From a checkpoint of a small contrastive audio-text model.
Model: encoder arch convnext, encoder layers 14, text encoder width 128, text encoder layers 8, text encoder norm layernorm, text encoder activation squared_relu.
Training: soap at rate 0.0029, 6400 steps.
Data: trained on synthesized solo parts of chorales (CocoChorales), 41.9 epochs.
Rows from block 10 of the audio encoder, named by matrix and row number. Rows with one number belong to one neuron. Each number is 128 + 24 x the weight over the matrix's rms, rounded and kept within 0 to 255. All counts start at 0.
# gate: MLP gate (encoder.blocks.10.mlp.gate.weight, 1024x256), inputs 128-255
# fc1: MLP up (encoder.blocks.10.mlp.fc1.weight, 1024x256), inputs 128-255
# fc2: MLP down (encoder.blocks.10.mlp.fc2.weight, 256x1024, transposed), outputs 128-255
gate.802 [ 88 137 115 138  92  99 119 139 168 120 107 126 132 125  91 153 158 127 150 110 106  95 124 132 116 136 130 116 116 142 153 125 169 137 157 145 113 110 103 125  97 128 117 123 127 141 123 138 126 117 151 130 124 116 111 122 125 142 176 120 133 140 122 131 125 129 105 158 106 148 117 125 147 138  88 134 128 155 132 157 128 123 146 139 120 146 131 111 150 106 156 126 107  82 153 151 147 161 138 130  96 148  79 130 121 142 178 141 106 120 103 188 145 138  58 125 116 104 103 127 111 119 136 138 112 123 148 133]
gate.803 [123  92 140 188 145  90 114 117 108 173 101 199 108 145 143 156 136 137 119 144  91 136 135 109  98 154 178 111 145 191 125 123 131 138 124 139 107 107 122  87 159 142 179 154 118 112 119 106 164 120 135 130 102 149 139 138 144 138 141 104 142 170 106 134 152 119 158  75 132 136 135 141 125 110 142 169  86 113 183 131 117 112 116 114  61 159 143 114 120 133  82 133 148 146 139 138 104 148 166 142 126 190 131 203 140 136 173  87 134 131 132 156 113 181  68  81  87 150 128 127 120 127 168 134 124 123 126 112]
gate.804 [ 57 169 107  82 103 105 106 117 126 146 117 114 108 116 141 178 125 172  91  86 135 135 172 131 158 137 103 117 137  96 110 115 123 131 101 136  75 111 154 123 133 154  92 115 108 147  72 113 114 135  72  63 164 150 132  98 134 149  94 139 131 133 144 122 139 150 114 154 145  89 153 116 133 145 165 152 152 148 126 127 121 116 157 126 100 139  96 185 111 161 140 122 140  95 120 170 121 103 102 140  95 129 152 109 138 111 133 112 103 113 123 141  98 129  82 112 162 132 109 145 139 116 164 126 105 130 146 170]
gate.805 [117 144 129  99 145 132 133 143 165 178 142  69 124 130 153 157 117 132 108  88 140 101 117 138 106 151 138 130 127 120 139  88  96 138 117 154 128 146 120 134 140 161 167 160 161 131 139 144 133 153 171 149 115 123 140 115 115 118 168  99 150 133 140 100 155 136 144 160  83 136 150 123 111 112 101 167 118  93 129 117 149 106 127 141  86 135 132 119 161 127 138 114 103 136 117 126 138  99 149 150 139 109 128 140 154 112 114 123 134 153 132 136 143 118 137 123 115 142 127 125 115 140 113 103 106  93 138 119]
gate.806 [154 107 113 134 134  39  84 172 155 134 120 156 126 166 138  72 119 127 146  73 119 132 132  97 124 131 171 116 118 113 158 129  75 141 132 149 131 132 141 173 103 151  92 144 127 101 124 104 132 176 147 112 152  89 157 106 114 121 163  93 126 144 107 135 171 138 116 133 148 136 163 134 140 141 112 155 136 147 137 106 147 124 164 130 174 113 153 108  83 131 128 134 132 129 137 191 136 115 130 138 185 133 116 190 145 176 190 119  96 178 112 167 108 111 170 159 114 121 107 121 142 166 195 112 206 159 132 135]
gate.807 [137 102 167 149 113 185 166 131 127 124 119 125  96 126 134 133 140 160 148 120 126 124 187 116  97 106 174 128 120 150 156  96 122 128  99 151 139  85 110 160 111 144 127  90 152 103 112 116 115 107 136 118  97 107 158 144 116  73  64 122 129 130  96 109 142 127 116 143 111  96 142 130 113 151 141 100 157 111 177 110 150 170 155 107 126 133 105 171  95 107 144 114 160 201 185 134 115 203 106 188 158 138 132 155 147 146 143 164 124  46 125 117 179 128 111 153  99 117  91 141 118  79 113 128 130 127 145 165]
gate.808 [127 160 144 128 131 160 137 115 133 145 131 118 123 109  92 141 134 116  83  98 137 141 111 155  99 154 162 130 107 127 134 153 112  98 172 160 123  98 105 156 109 181 157 143 125 153 121 114  76 124 103 106  91 179 152 121 174 128 138 152 172 116 133 123 118 144 116 120 119 131 157 166 137 131 159 133 120 127 107 106 136 164 158 143 120 153  84 142 171 118 116 115 149 136 143 133 123 146 122 140 113 135 145 141 111 100 119 109 144 117 129 120 120 117 171 173 118 138 143 128 127 136 147 127  67 114 162 120]
gate.809 [126 106 145 145 149 114 132 122 129 126 117 138 145 133 113 138 138 113 145 141 107 134 141 102 153 148 133 150 110 139 130 120 140 102 127 105 124 169 142 125 109 146 106 144 143 101 139 148 119 143 110 109 133 126 172 115 126 115 113 157 121 105 124 122 136 129 152 112  69 139 125 148 119 131 106 132 105 142 146 128 173 117 172 152 118  95 115 110 110 101 131 115 137 121 113 109 130 110 131 140 138 119  98 134 122 143 136 144 142 116 156 103 159 116 156  92 152 118 122 143 136  91 119 124 159 105 118 143]
gate.810 [136 119  91 105 181 115 116 105 165 137 117 144 148 113 138 122 125  91 111 128 115 129 148 128 101 131 151 143 118 116 175 115 143  93 125 138 134 110  91 126 142 102 133 120 121 104 144  92 130 100 109 150 101 142 169 167 137 132 124 122 162 124 141 145 144 128 154 138 150  96 152 126 151 131 156 115 105 133 107 133  69 129  73  89  83 154 128 109  71  88 183 137 171 186 104 144 166 119 129 156 167 134 119 128 133 131 105 104  69 147 154 137 107 193 131 117 112 120 155 111 146 179 152 108 133 127 153 109]
gate.811 [121 120 136  98 118 160 143 161 131 132 161 142 117 136 120 142 118 138 120 200  91 138  84 107 168 139 152 137 116 135 152 130 185 127 135 125 141 176 152 133 120 102 123 111 144 135 144 119  81 127 135 111  92 121 154 103 138 147 151 128 156 140 126 127 117 129  94 172 111 117 124 141 132  62  96 145 150 143 162 138 127 158 146 142 108 149 137 131 116 122 135 123  82 144 107 110 102 127 161 106 102 175 141 115 103 136 124 156 154 139 124 144 143 138 152 120 110 149 100 110 144 101 130 116 121 133 143 126]
gate.812 [114 144  94 161 161 141 147 129 135 135 155  71 156 114 135 152 130  88 146 121 158 148 166  98 154 157 177 155 141 119 118 103 125 144 157 110 162 122 107 120 138  94 165 128 138  81  73 143 119  78 145 108 133  84  91 155 143 189 144 131 117 137 158 121  57 124 153 147 122  86 107 150 161 104 123 137  93 125 100 140  86 109  86 134 107 124  97 133  72 161 164  91 175 123 124 109 148 128  93 123 121 124  83 119 105 131  93 146 150 148 173 125  96 130 162  78 161 173 181 127 117 117 128 102 131 155 145 165]
gate.813 [154 114 172 104 117 130  80 110 130 147  86 111 110 133  84 133  84 114 162 103 113 120  90 136 140 147  99 126 127 148 151 158 137 142 110  95 135 126  93 125 137 144 136 108 123 112 124 121 157 132 129 130 102 133 113  95 121 122 138  87  70 164  94 116  80 116  84 157 126 150 130 102 109 107 125 111 100 132 107  96 128 145 141 116 141 103 133 129 103 150 160 138 138 121 147 103 141  96 123 171 159 154 152 167 112 153  86 118 132 141 108 117 151 118 129 135 127 105 107 115 122 126 141 125 141 113 158  91]
gate.814 [120 157  83 142 133 117  64  89 143 102 121 151 214  72 161 133 132 143 135 153 150  90 119 120 142 115 115  71 168 114 136 151 149 140 167 154 155 140 112 150 143 143  75 138 128 155 119 109 142 138  89 105 119  93 163 150 142 134 100 142 172 124 156 119 142 136 142 118 132 117 120 162 117 135  98 153  92 111 171 121 137 150 134 123 135 173  88 112 122 130 148 146 151 130 121 142 164 129 127 151 127 118 122 155 138 115 183  95 134  87 134 109  92 128  96 126 109 119 113 110 106 105 108 114 119  90 121 211]
gate.815 [133 136 109 170 133 121 109 141 160 128 125 142 137 120 129 128 129 112 132 135 127 144 159 113 128 136  97 115 121 169 125 123 152 120 119 115 113 101 166 151  85 121 101 130 134 110 110 123 101 120 132 105 123 154  99 115 154 115 139 118 145 131 110 150 142 133  98 188 147 163 130 141 141 150 134 145 109 135 112 121 125 107 123 145 133 131 121 119 144 139 122 125 131 122 139 140 128  91 165 136 139 162 132 110 147 141 130 139 133  90 109 131 110 158 119 115 137 104 130 141 129 107 122 114 105 131 117 139]
gate.816 [129 139 121 132 154 172 135  98  96 117 110 136  94 129 157 138 124 164  99 131 127 107 134 100 137 136 122 146  96 134 177 126 119 116 106 167 157  98 130 108 139 139 152 107 124 118  92 146 127 137 141 117 122 125 132  99 147 140 102 180 146 114 116 155 118 134 139 129 105 127 121 121  96 133 121 132 168 128 124 146 165 128 141 115 141 119 102 131 159 129  77 114 148 133 153 138 154 117 156 146 120 141 146 139 115 114 133 133 156 140 111 135 108 119 166 143  88 130  96  95 113 127 142 120 165 118 137 110]
gate.817 [137 117 153 119 124 138 179 135 107 121 148 128 117  92 154 133 130 112 145 164 113 123 147 118 105 153 119 115 166 127 140  84 138 130 153 161 143 179 143 146 108 104 148 133 117  99 166 116 144 115 122 112 118 103 132  98  70 103 125 114 150 112 127 123 107  90 134 138 120 186 118 145 139 144 137 165 123 138  69 139 157 101 127  99 121 120 139 152 143 125 128 156 138 105 132 152 135 155 119 113 134 123  90 121 126 109  96 149 108 133 108 130 115 135 155  81 151 159 101 118 111 113 117 129 108 138 121 144]
gate.818 [136 127 121  92 141 115 120 152 149 153 136 135 142 119 126 144 100 107 135 132  90 120 154  90 144  75 132 127 127 156 147 102 144 152 109 177 136 148 147 124 132 137 121 159  86 125 166  98 177 120 129 125 107 131 105 119 138  98 103 168 143 118 130 152 134 100 157 146 146 102 156 121 153 167 137 134 137 143 159 122 140 146 118  95 137  94 127  99 129 111 144  92 139 100  91 129  75 140  94 121 105 122 141 141 117 114 159 130 109 162 132 133 128 158 193 143 102 145 141 131 123 134 113 127 130  83 147 105]
gate.819 [125 151 158 115 144  61 143 163 130 137 171 141 101 137 198 142 122 130 162 103 109 120 158 115 155 136 171 154 189  47 131 150  77 153  66 134  44 162 131  90 135  71 165  83 146 137  93 165 107 172  99  91 138  57 180 170 176 128 134 108 107 130 171 110 146 164 132 141 121  93 117 178  99 113  96 147 134 181 104 141 128 137 149 171 146 137 111 155 122 145 129 199 177 167 118 152  43 126 131  90 169 145 154 131 158  64 159 155 132  95 127 170 140 183 121 159 165 110  76 147 116  81 154 124 129  91  98 126]
fc1.802 [132 124 136  99 135 120 108 136 104 121 135 129 151 101 125 114 146 127 107 130 143 181 117 149 118 117 139  85 143 110 137 124 130 122 118 133 155 157 143 163 117 105 162 107 135 129 119 126 103  95 122 133 133 127 135 129 126 124 115 103 135 150 171 132 123 134 146 129 122  94 120 167 167 110 144 124 153 163 106 123 128 118 107  91 142 107 112 152  86 122 145  93 102 149  88 104 157 109 128  93 144 117 184 105 139 100 143 126 167 136 159 125 116  96 176 147 113 110 145 139 144  98 125 120 156 135 111 135]
fc1.803 [140 149 116 121 139 113 141 119 140 146 121 178 136 136 127 169 141 133 136 101  95 153 121 118  94 108 117 125 139 174 124 121 177 116  98 117 117 175 147 105  62  91 127 112 117  79 129 105 115 190 123  82  95 108 131 150 129 111  71 159 127 123 138 110  94 121 176 154 139 156  97 163 154 140 155 146 119 156  90 140  93  85 143 133  59  98 149 114  99 160 119 114 107 102  96 119 133  86 137 132 104 157  91 171 139 167 151 148 127  88 103 136 123 118 139 157 150  90 123 135 124 106 159 135 116 154 108 169]
fc1.804 [111 171  88 111 110 106 154  97 133 140 155 149 141 109 132 135 112 153  70  65 130 115 210 137 151 159 101 106 112 133 131 133 107 166 131 140  94  93 140 114 112 136 120 135 116 143  53  94 131  76 102  88 119 161  99 144 108 105  69 165 156 156 156 143  85 102 104 179 133  71 155 200 148 117 182 110 153 124 137 103 134 114 162 148 128 160 127 139 111 104 179 143 132 123 113 151 173 101 101 139 102 205 144 154 142 122 149 111 107 132 134 132  86 144  99 115 139 149  93 138 127 121 133  98 113 155 186 154]
fc1.805 [116 145 158 119 156 139 123 118 122 130 149 153 149 115 108 148 108 112  90 120 128 111 118 112 128 132 129 138 156 105 109 103 127 130 123 117 143 141 149 122 141  94 114 101 132 114 149  98 104 138 144 126 130 142 128 143  95  96 121 129 138 121 138 138 172 129 133 112  98 137 150 127  97  98 141 148 108  90 119 138 108 137 119 101  78 112 140 126 131 139 116 154 115 129 149 120 113 133 139  98 113 129 142 106 169 125 193 115 145 111 131 114 135 135 114 136 146 149 102 132 140 141 161 111 106 106 100 138]
fc1.806 [145 127 152  88  97 162 106 128 164 142 115 143 109 175 172  68 141 114 135  91 117 139 195 115 149 145 148  67 131 124 175 105 110 124 119 131 129 137 132 146 143 172 106 158 138 118 150  82 117 143 131  52 144 110 120 116 123 124 106  96  95 113 130 155 119 121 151 136 136 155 145 106 133 156 103 131 105 144  96 133 132 137 110 137 114 123 138 108  97 136 143 146 120 125 128 184 182 180 145  86 130  93 123 130 153 134 108 124 101 163 139 112 126 123 173 155 139 137 132 150 130 129 192 148 153 173 169 123]
fc1.807 [116 154 109  61  89 159  90 123 116 154 160 148 192  89 128 118 138 122 146 143 144 131  89 138 128 158 117 104 110  77 128 100 147 145 185  76 109 173 176  93 142 137 122 142  83  98 115 103 117 130 111  67 132 129 132 101 144 132 133 137 139 146 168 142 136 140 167 122 141 172  63 128 121  88 109 138 105 177  77 125 109 118 121 138  55 169 132 135 136 157 134 142 146 161 134  96 139 107 110 129 141 151 130  82 133 127  87  91 144 105 169 121  84  93 149 104 140 117 178 160 115 192 166 112 118 117 125 186]
fc1.808 [112 138 173 166 111 111 163 154 139 157 140 148 134  99 100 136 141 116 131 150 120 105 148 129 134 112 144  99  76 110 103 122 145 135 186 144 107 155 169 159 168 119 186 123 117 116 129 139 112  97 121 174  88 101 139 153 137 141 143 121 162 145  97 142 112 133 112 128 163 138 117 118 123 114 117 143 131 130 108 160 164 134 114 121 130 120 160  91 132 123 133 138 116 141 177 108 136 146 135 129 116 113 112 141 157 141 104 108  71 181 129 144 107  99 140 106 149 111 137 159 169 125 139 120 141 120 107 136]
fc1.809 [122 116  96 121 136 133 124 113 140 131  80 141 142 154 100 122  91 107 130 127 149 127 156 123  86  85 101 129 156  91 134 172 128 154 105 111  93 113 129 132 109 102 129  96 118 125 134 109 127 123  96 105 114 124 131 100 131 138 128 125 139 131 120 154 129 127 134 108 102 121 153 119 116  89 174 114 109 130 118  95 123 151 102 123 177 138 152 122 123 104 149 117 140 162 157 120 142 147 143 159 137 135 121 108 151 114 149 133 105 132 150 137 150 128 131 110 119 128 125 115 145 123 149 139  99 149 121 108]
fc1.810 [120 113 143  92 118 103 115 114 119 142 151 114 133 166 164 120 110 187 143 174  98 136 141 146 149 135  91  57 132 149  87 102  83 143  80  92 121 148 178 116 147 174  91 124 120 161 146 127  96 109 114 110 132 105  57 102 118 129 127  71 147 129  89 137 176 147 118 107 129 162 152 151  86 106 125 128 192 115  87  94 144 109 149 129  90 102 143 118 108 153 109 127 117 116  82 126 123 151 112  89 157 103 115 129 153 141 172 169 152 112  68 113 165 148  95 160 132 119 113 155  80 170  87 131  96 174 131  63]
fc1.811 [146 120 136  95 108 132 139  91 143 158 163 144 137 125 146 145 101 117 116 127 114 165 123  99 132 148 128 133 120 156 156 157 156 152 129 137 152 187 150 152 153 144 108 114 127 146 161 141  85 144 158 143 112  96 159 128 111  98 140 149 169 129 170 144 129 171 126 143 144 127 146 134 175  95 126 125 144 131 113 127 116 139 127 122 132 150 130  86  98 130 137 124 119 122 105 113 129 111 144 140 113 144 143 145 140 135 147 139 132 135 126 193 123 122 151 131 115 124 113 103 136 127 133 129 131 119  92 119]
fc1.812 [149 130 151 123  96 130  96 129 109 103 121 162 156 131 148 119  98 167 114 165 124 129  85  94 138 136 151  76 154 148  88 115 168 127 150 111 164 166 136 125 139 150  79 127  97 124 118 106 110 118  84 119 126 148 141 110 175 128 104 102  86 126 117 124 124 153 113 152 112 163 157 140 126 134 115 137  77 188 141 120 139 140 142 138 108 166 123 131 111 110 125 115 127 149 103 141  91  91 123 158 137 186 160 145 103 155 124  93  86 137 111 114 107 127 141 133 175 163 157 129  98  96 124 133 144 100 133 144]
fc1.813 [129 123 115 131 141 130 149 126 130 102 116 145 115 122 129 128 122 147 115 108 111 117 153 116 100 141 123 122 115  64 138 111 124 125 138 169  92 119 131 138 141 139 132 152 130 156 104 135 140 111 143 149 127 143 112 185 117 141 145 125 168 151 154 128  94 168 148 134  94 164 120 163 112 158  99 114 129 164 138  94 178 127 153 149 113 127 141 100 151 145  95 131 135 134 120 128 133 115  86 135  90 161 134 102 143 135 114 123 125  95 131 126 109 109 143 129 121 126 121  85 128 129 100 126 155 169 111 148]
fc1.814 [129 173 159 123 140 151 124 116 114 146 119 145 107  99 139 130 122 177 144 128 111 122 152 128 109 126 154 132 143 121 166  94 148 119 115 144 183 160 116 146 135 144 137 140 184 144 120  88 119 148 141 144 157 162 161  82  91  89  93 122 220 128 154 121 125  94 147  94 116 119 158 173 111 142 147 113 161 122 165 157 119 120 105 129  91 193 159 143 164 144 197 161  94 107 167 163 126 163 123 133 117 106 130 154 137  94 141 136 121 103 180 166 151  92 111 106 163 147 132 113 166 110  73 150 107 112 131 122]
fc1.815 [108 150 106 154 112 120 110 139 151 123 143 123  92  98 126 129 140 114 157 137 108 150 110 141 154 155 136 126 123 113 103 117 143 142 126 124 139 111 145 140  85 107 130 143 131 154 121 114 140 151 155 103 129 131 130 129 131 111 141 138 139 146 126 116 135 128 130 124 123 117 101 112 136 160 126 150 161 136 121 167  89 117 124 139 106 135 120 117 126 140 102 122 136 132 154 106 133  93 146 118 162 114 135 121 133 106 143 134 171 125 138 114 124 166 111 108 128 132 127 119 135 131 122 127 117 104 136 134]
fc1.816 [120 140 161 127 113  95 152 154 153 147 122 130 153 131 109 144 161 148 128 130 102 143 136  94 130 171  91 165 129 126 114 164 149 116 115 111 114 142 138 100 174 126 163 130 127 124 134 135 121 104 165 107 119 159 123 118 114 122 151 152 137 123 110 166  89 143 141 130 119  91 145 113 106  79 146 146 131 156 122 141 147 157 112 133  75 171  97 130 125 137 129 107 130 175 126 119 120 124 154 137 140 152 128 106 103 109 151 113 105 152 168  98 140 126 117 140 138 142 121  87 133 150 114  98 148 125  93 162]
fc1.817 [ 83 150 121 120 122 106 135 150 119 111 164 172 130 125 118 117 116 120 106 132 118 109 108 151 144 130 122 136 144 121 128 158 162 141  89 110  76 105 145 119 159 140 132 137  97 177 102 128  99 139 130 133 129 123 138 118 148 113 119 102 162 109 135 135 153 107 121 153 115 119 144 126 171 131 128  95  91 125 160 133 119 126 125 104 135 118 129 135  97 134 161 137  92 117 120 140  96 144 127 105 131 162 107 108 128 106 126 144  78 135 152 154 113 141 109 116 171 143 103 122  78 121 133 118 163 182  98  63]
fc1.818 [110 148 109 107 121 127 152 123 127 132 137 168  96 113 151 151  86 152 181  73  80 132 149 157  81 109 156 158 144 137 115 117 139 139 106 140 131 106 127 125 126 136 144 149 115 136 133 161 125 127 113 124 100 135 131 107 143 111 112  93 136 126 141 172 107 112  84 123 109 110 168 115 130  95 189  87  90 141 127 133 146 139 146  63 160  98 104 139 103 103 108 106 152 122 125 113  90 131  77 144  83 123 101 132 114 126 125 145 136 178 111 142 143 139 116 163 125 122 119 135  68  72 114 146 148 136 167 112]
fc1.819 [118 136 107 107 194 200 150 104 109 166 118 153 120 161  79 127 179 120  98 119 172 117  79 148 132 163 112 101  69 147 116 138 160 133 180 114 179 112 135 122  88 129 149 142 153 124 135 126 146  91 178  91 136 169 125 114 126 187 165 194 115 131 124 146  79 127 135 112  86 110 132  98 148 155 152 113 143 135 165  73  84 163  87 112 115 114 138 156 141 137 152  48  86 107 112 102 119 145 166 152 157 105 117 132 149 159 129 152 101 163 149 146 141 139 153 118 151  94 181 108 103 194 133 165 124 119 134 132]
fc2.802 [118 150 112 153 147 114 125 107  76 112 107 105 100 112 116 133 152 155 103 138 136 109 108 120 132 113 142 136 122 143 148 151 126 126 118 118 153 106 134 104 115  96 123 171 158 156 136 135 126 144 105 131 137 109  96 107 105 110 157 116 171 119 114 147 121 141 121 149 138 144 150 149 142  94 139 123 134  90  98 140 140 127 129 135 169 103 213 113 146 133 141 129 156 115 133 139 134 151 108 161 145 177 163 107 110 133 111  83  91 137 139 145 140 124 142 102 101 117 123 143 132  93 138 113 140 158 118 155]
fc2.803 [130 144 125 130 110 140 142 147 102 148  48 124 137 165 113 137 138 172 119 118 154 107 148 121 157 112 116 116  86 124 169 105 134 148  87 140 144 129 126 148 181  93 113 146 109 127  68 151 105 110 125 161 143  83 120 133 161 118 132 193 131 119  92 168  96 123 130 115 153 139 126 145 132 111 130  51  88 141 107  84 165 141 150 129 208 159  89 146 118 116 116 128 126 142 108 135  95  99 109 135 101 157 146 139 139 150 177 122 134 140 129 171 139 139 133 135 144  81 145  75 119 154 113 146 109 135 126 157]
fc2.804 [104 139 124 110 119 113 135 137 131 150 154 126  93 134 142 115  83 106 117  94 127 120 122  97 104 139 114 165 130 137 108 120 149 133  60 133 160 114 120 167 110  81 117 106 133 131 152  73 117  91 120  82 130 178 132 129  60 151 169 146 129 146 143 119 119 148 106  85  40  92 132 176 111 114 127 143 109 198 123 149 143 107  99 167 112 138 174 154 136 133 161 115 154 152 107 117 113 102 115 160 151 133  88 117  95 133 139 151 133 142 162 112 133 106 103 108 116  82 152 110 132 127 111 151 119 100 124 152]
fc2.805 [113 112 139 166  97 169 140 136 169 110  61 164 151  85 168 111 145 115 114 141 125 129 105 156  95 118 131 132 145 113 120 114  82 142 132 132 151 126 148 115 161 127 126 117 151  75 136 108 116 134 123  86  93  80 145 123  88 148 105 116 120 158 153 147  91 161 127  85 138 143 136 100 148 157 102 112 147 146 164 116 131 147 137 122 139  83 117 157 107 113 148 136 130 117  86 119 102 152 152 150 106 126 117 143 110 140 121 125 175 124 118 142 116 125 147 152 103 112 124 156 169 128 149 158 144 158 124 135]
fc2.806 [174 133  94 135 106 161 118 130  99 171 155  74 123 130 128 114 157  90 109 129  84  97 101 104 147 165 106 141 127 116 105 117 212 127  91  95 143  81 146 170 160 138 102 196 136 138 131 127  94  98 125 107 115 141 105 122 141 121 139 132  93 120 133 151 121  69 124 126 140 119 119 102 130 141 119 125 124 113 152 114 125 146 158 118 164 117  63 137 173 107 150 123 124 144 104 124 128 143 122 103 142 151 115  92 118 123 136 118 159 175 117  90 129 129 108 129 111 115 108 159 151 119 140 107 140 136 109 143]
fc2.807 [129 134 182 128 152 143 133 146 135 128 122 140 134 129 119 102 128  96 161 104  99 146 112 157 134 159 146 112 125 108 169 196 144 154  45 124 138 125 122 188 144 112 138 122  77 112 122 143 136 144 133 154 149  94  89 121 109 134 140 134  73 120 122 108 121 128 103 135 101 139 119 125 153 153 120 132 107 133 146 140 113 147 116 163 114 117 107 165 150  98 140  86 104 179 136 111  99 102  78 113 116 119  80 154 168 147 130  73 150  56 183 104  91 129 121  87 111 151 150 207 135 117 153 138 118  96  98 147]
fc2.808 [108 130 146  76 171 148 105 130  90 108 146  91 144 137 132 110 140 106 130 111 146 101 156 138 116 148 120 134  76 119 136 107 125 117 143 156 101  97 130 133 146 153 133 140 145  93 146 107 150 131 161 105 109 119 106  99 125 166 182 129 127 111 106 170  93 153 114 124 106 119 136 122  96 188  85 123 142 144 125  89 115 149 119 123 109 104  50 124 112 111 163 116 144 104 104 118 143 170 158 140 129 106 108 106 158 107 123 101  93 117 113 153 116 113 103 109 141 109  72 127 117 125 157 128 129 156 136  99]
fc2.809 [108 121 119 121 117 132 120 149 145 139 151 130 111 137 111 161 121 145  84 120 135  97 138 135 127 152 128 104 139 121 152 124 138 150 117 165 142  92 125 143 131 123 134 115 106 121  98 111 115 166  92 115  97 132 131 129 145 124 136 134 158 136 129 113 116 129 129 116 133 161 181 109 109 126 116 126 139 160 111 156 129 147  99  96 118 115 119 136 111 105 125 126 140  88 150  95 161  90 127  89 137 102 150 148 131 138 118 132 156 111 134 112  97 111 124 142 100 161 158 127 100 141 137  91 120 114 146 157]
fc2.810 [133 128 179 136 148 164 145 147  92 159 118 158 140 154 132 141  76 100 128 126 126 140 143 135  91 152 119 147 141 118 116 123 114  77 130 112 138 132 151 147 112 167 138 160 118 102 110 101 153 134 138 116 114 109 121 157 154 115 105 103  61 159 139 142 153 102 123 127 122 142 148 121 147 157 138 183 131 109  73 122 102 104 163 129 149 145 137  97 129 118 140 115 114 133 104 122 130  92 122 129 177 100 197 139 116 133 150 127  98 161 123  90 101 102 138 120 110 103 145  85 133  78 162  99 142 128 130 142]
fc2.811 [124 155 108 119 169  87 163 110 132 201 126 133 130 151 104 158 124 124 127 149 128 132 132 128 134  95 107 122 108 140 147 128 133 139 153 146  88 119 124 108 114 129 115 116 140 114 181 182 143 135 107 149 122 142 120 117 130 102 149 141 142 112 115 162 150 149 113 141 119 170 157 127 123 115 109 108 133  95 137 120 121 110 131 117 115 129 128 133 146 104 124 157 157 147 145 144 131 143  86 123 123  92 109  96 132 137 116 146 125  95 119  96  72 120 136 110 100 161 130 136 123 130 185 172 143 143 104 117]
fc2.812 [118 109 112 129 147 156 120 111 143 112 153  91 131 127 160 171  67  93 142 121 128 133 101 109 108 116 141 180 161  70  96 171 147 123 125 153 136 142 117 127 141 129 135 160 160 116 126 108 175  82  97 128 132 128 107  73 128 114 138  94 131 174 135 139 115 138 129 135 111 105 157 104  65 103 120 146 141 127 159 122  99 148 181 154 137 169  97 128 112 151 138 139 122 118 151 134 114 146 108 166 125 168 144 105 130 110 110  98 147 108 160 162 132 183 142 161  67 101 130 156 134 147 107  75  53 167  94 140]
fc2.813 [108 108 153 154 140 155  99 130 122  99  89 143 138 146 116 125 129 122  98  90 100 119 127  87 124 149 168 115 135 140 126 116 138 118 128 122 105 122  96 118  91 115 150 172 136 103 127 149 144 142 115 106 115 126 116 127 133 136 118 147 117 130 138 156 129 127 126 108 143 173 177 163  80 148 127 143 108 121 126  98 121 131 110 135 159 146 146 100  97 119 107 150 106 112 181 101 121 109 159 149 147 138 147 118 133 101 168 140 125 114 104 105 167 137 130 115 121 100 104 121 123 129 118 142 130 120 157 111]
fc2.814 [140  97 144  94 134 102  94 130  91 150 138 144 153 160 130 120 120  96 126  89 135 117 124 122 131  74 152  90  70 116 147 103 121 148 131 114 151 141  96 123 120 141 102 128 137 105 115 150 142 106 145 137 167 115 158 143  96 170 150 109  88 157  95 102 106 154  88 105 164 163 113 142 138 111 138 117 115  86 112 146 127 136 137 127 153  80  92 101 112 140 147 105 119 166 105 129 105  91  92  87 114 121 143 102 133  58 112 116 124 128 148 118 144  72 125 128 142 140  82 114 110 165 118 129 143 162 142 136]
fc2.815 [125 120 107 101 115 110 137 156 127 114 169 158 121 113 130 113 135 124 115 118 110 167 119 139 134 112 111 133 120 140 113 111 123 135 110 124 130 151 160 122 118 148 118 139 133 103 176 113 133 123 107 151 149 109 141 162 147 130 141 135 133 112 127 149 163 119 135 122  92 111 137 108 130 149 126  95 128 144 140 128 140 155 147 136 132 126  99 123 128 154 138 119 118 128 128 117 102 178 101 130 144  98 130 144 108 116 156 131 134 100 166 134 144 142 158 127 119 129 167 108 104 148 128 121 125  87 153 119]
fc2.816 [144 134 149 102 141 115 123  89 139 108  99 130 114  92 134 128 104  98 138  98 151 137 107 102 148 138  92 149 163 128 121 123 110  94 153 124 129 134 130 121 134 129 145  99 128 120 158  90 115 133 202 130 143 129 121 154 115 131 124 163  96 118  98  99 133 133 120 116 158 111 130 153 134 160 124 131 122 147 109 112 149 121 153  86 120 116 124 134 148 131 113  90 141 144  87 123 104 157 160 106 118  93 102 157 116 143 121 138 113 111 121 102 110 127  91 104  98 144 159 104 134 130 124 147 109 138 148 153]
fc2.817 [150 149 143  79 109 128 128 149 138 137 125 116 113 142  97 123 136 153 141 167 148 134 148 151 110 129 101 114 127 145 102 157 111 112 125 122 121 104 139 148 151 109 163 143 139 129 154  87 128 145 116 171 132 100 119 125 154  78 127 111 119 104 155 118 137 106 135 151 140 164 137 125 124 114 145 103 119  96 139 106 122 116 125 112 135  94  81 144 126 140 136 137 107 143 132 120 138 109 135 137 135 127 181 124 118 146  97 159 147 135 133 150 154 126 139 113 137 111 106 124 142 145 122 140 132 122 126 107]
fc2.818 [115 106 153 134 129 150  71  87 118 130 153 125 180 119 130 146 119 165 124 117 116 101  83 143  66 152  70 103 104  76 145 131 157 140  96 103 120  76 135 161 130 112 167 169 155 135 141  90 122 141 118 111 157  87 144  97 138 140 114 107 102 114 134 154 146 105 142 133 107 119 126 138 134 138 122 122 137 120 112 122 117 139 108 103 111 138 198 132 111 107  92  89 125 108 161 112 151 139 111 123 155  74  76 167 124 115 158 123 104 116 144 147 152 118 160 120 109 137  91 115 149 154 178 115  73 112 134 138]
fc2.819 [128 151  95 134 119 104 109  99 161 103 108 138 140 181 132 125 153 107 112 164  87 116 100  85 157 120 122 120  93 120 131 186 148 120 147 133  80 152  81 111 113  96 101 164 146 167 129 124 134 120 155 116 136 175 175 169 105 134 120  55 136 136 124 105  83 131 176 125  89 119 100 188 114 167 154  56 114 116 154 105  71  96 108 151 143  95 135 172 115 108 126 148 155 154 168 147  92 164 127 101  92 147  83  97 131 121  93 104  88  79 179 124 149 126  92 155 132 135 124 104 126 109 124 118 118 156 133 128]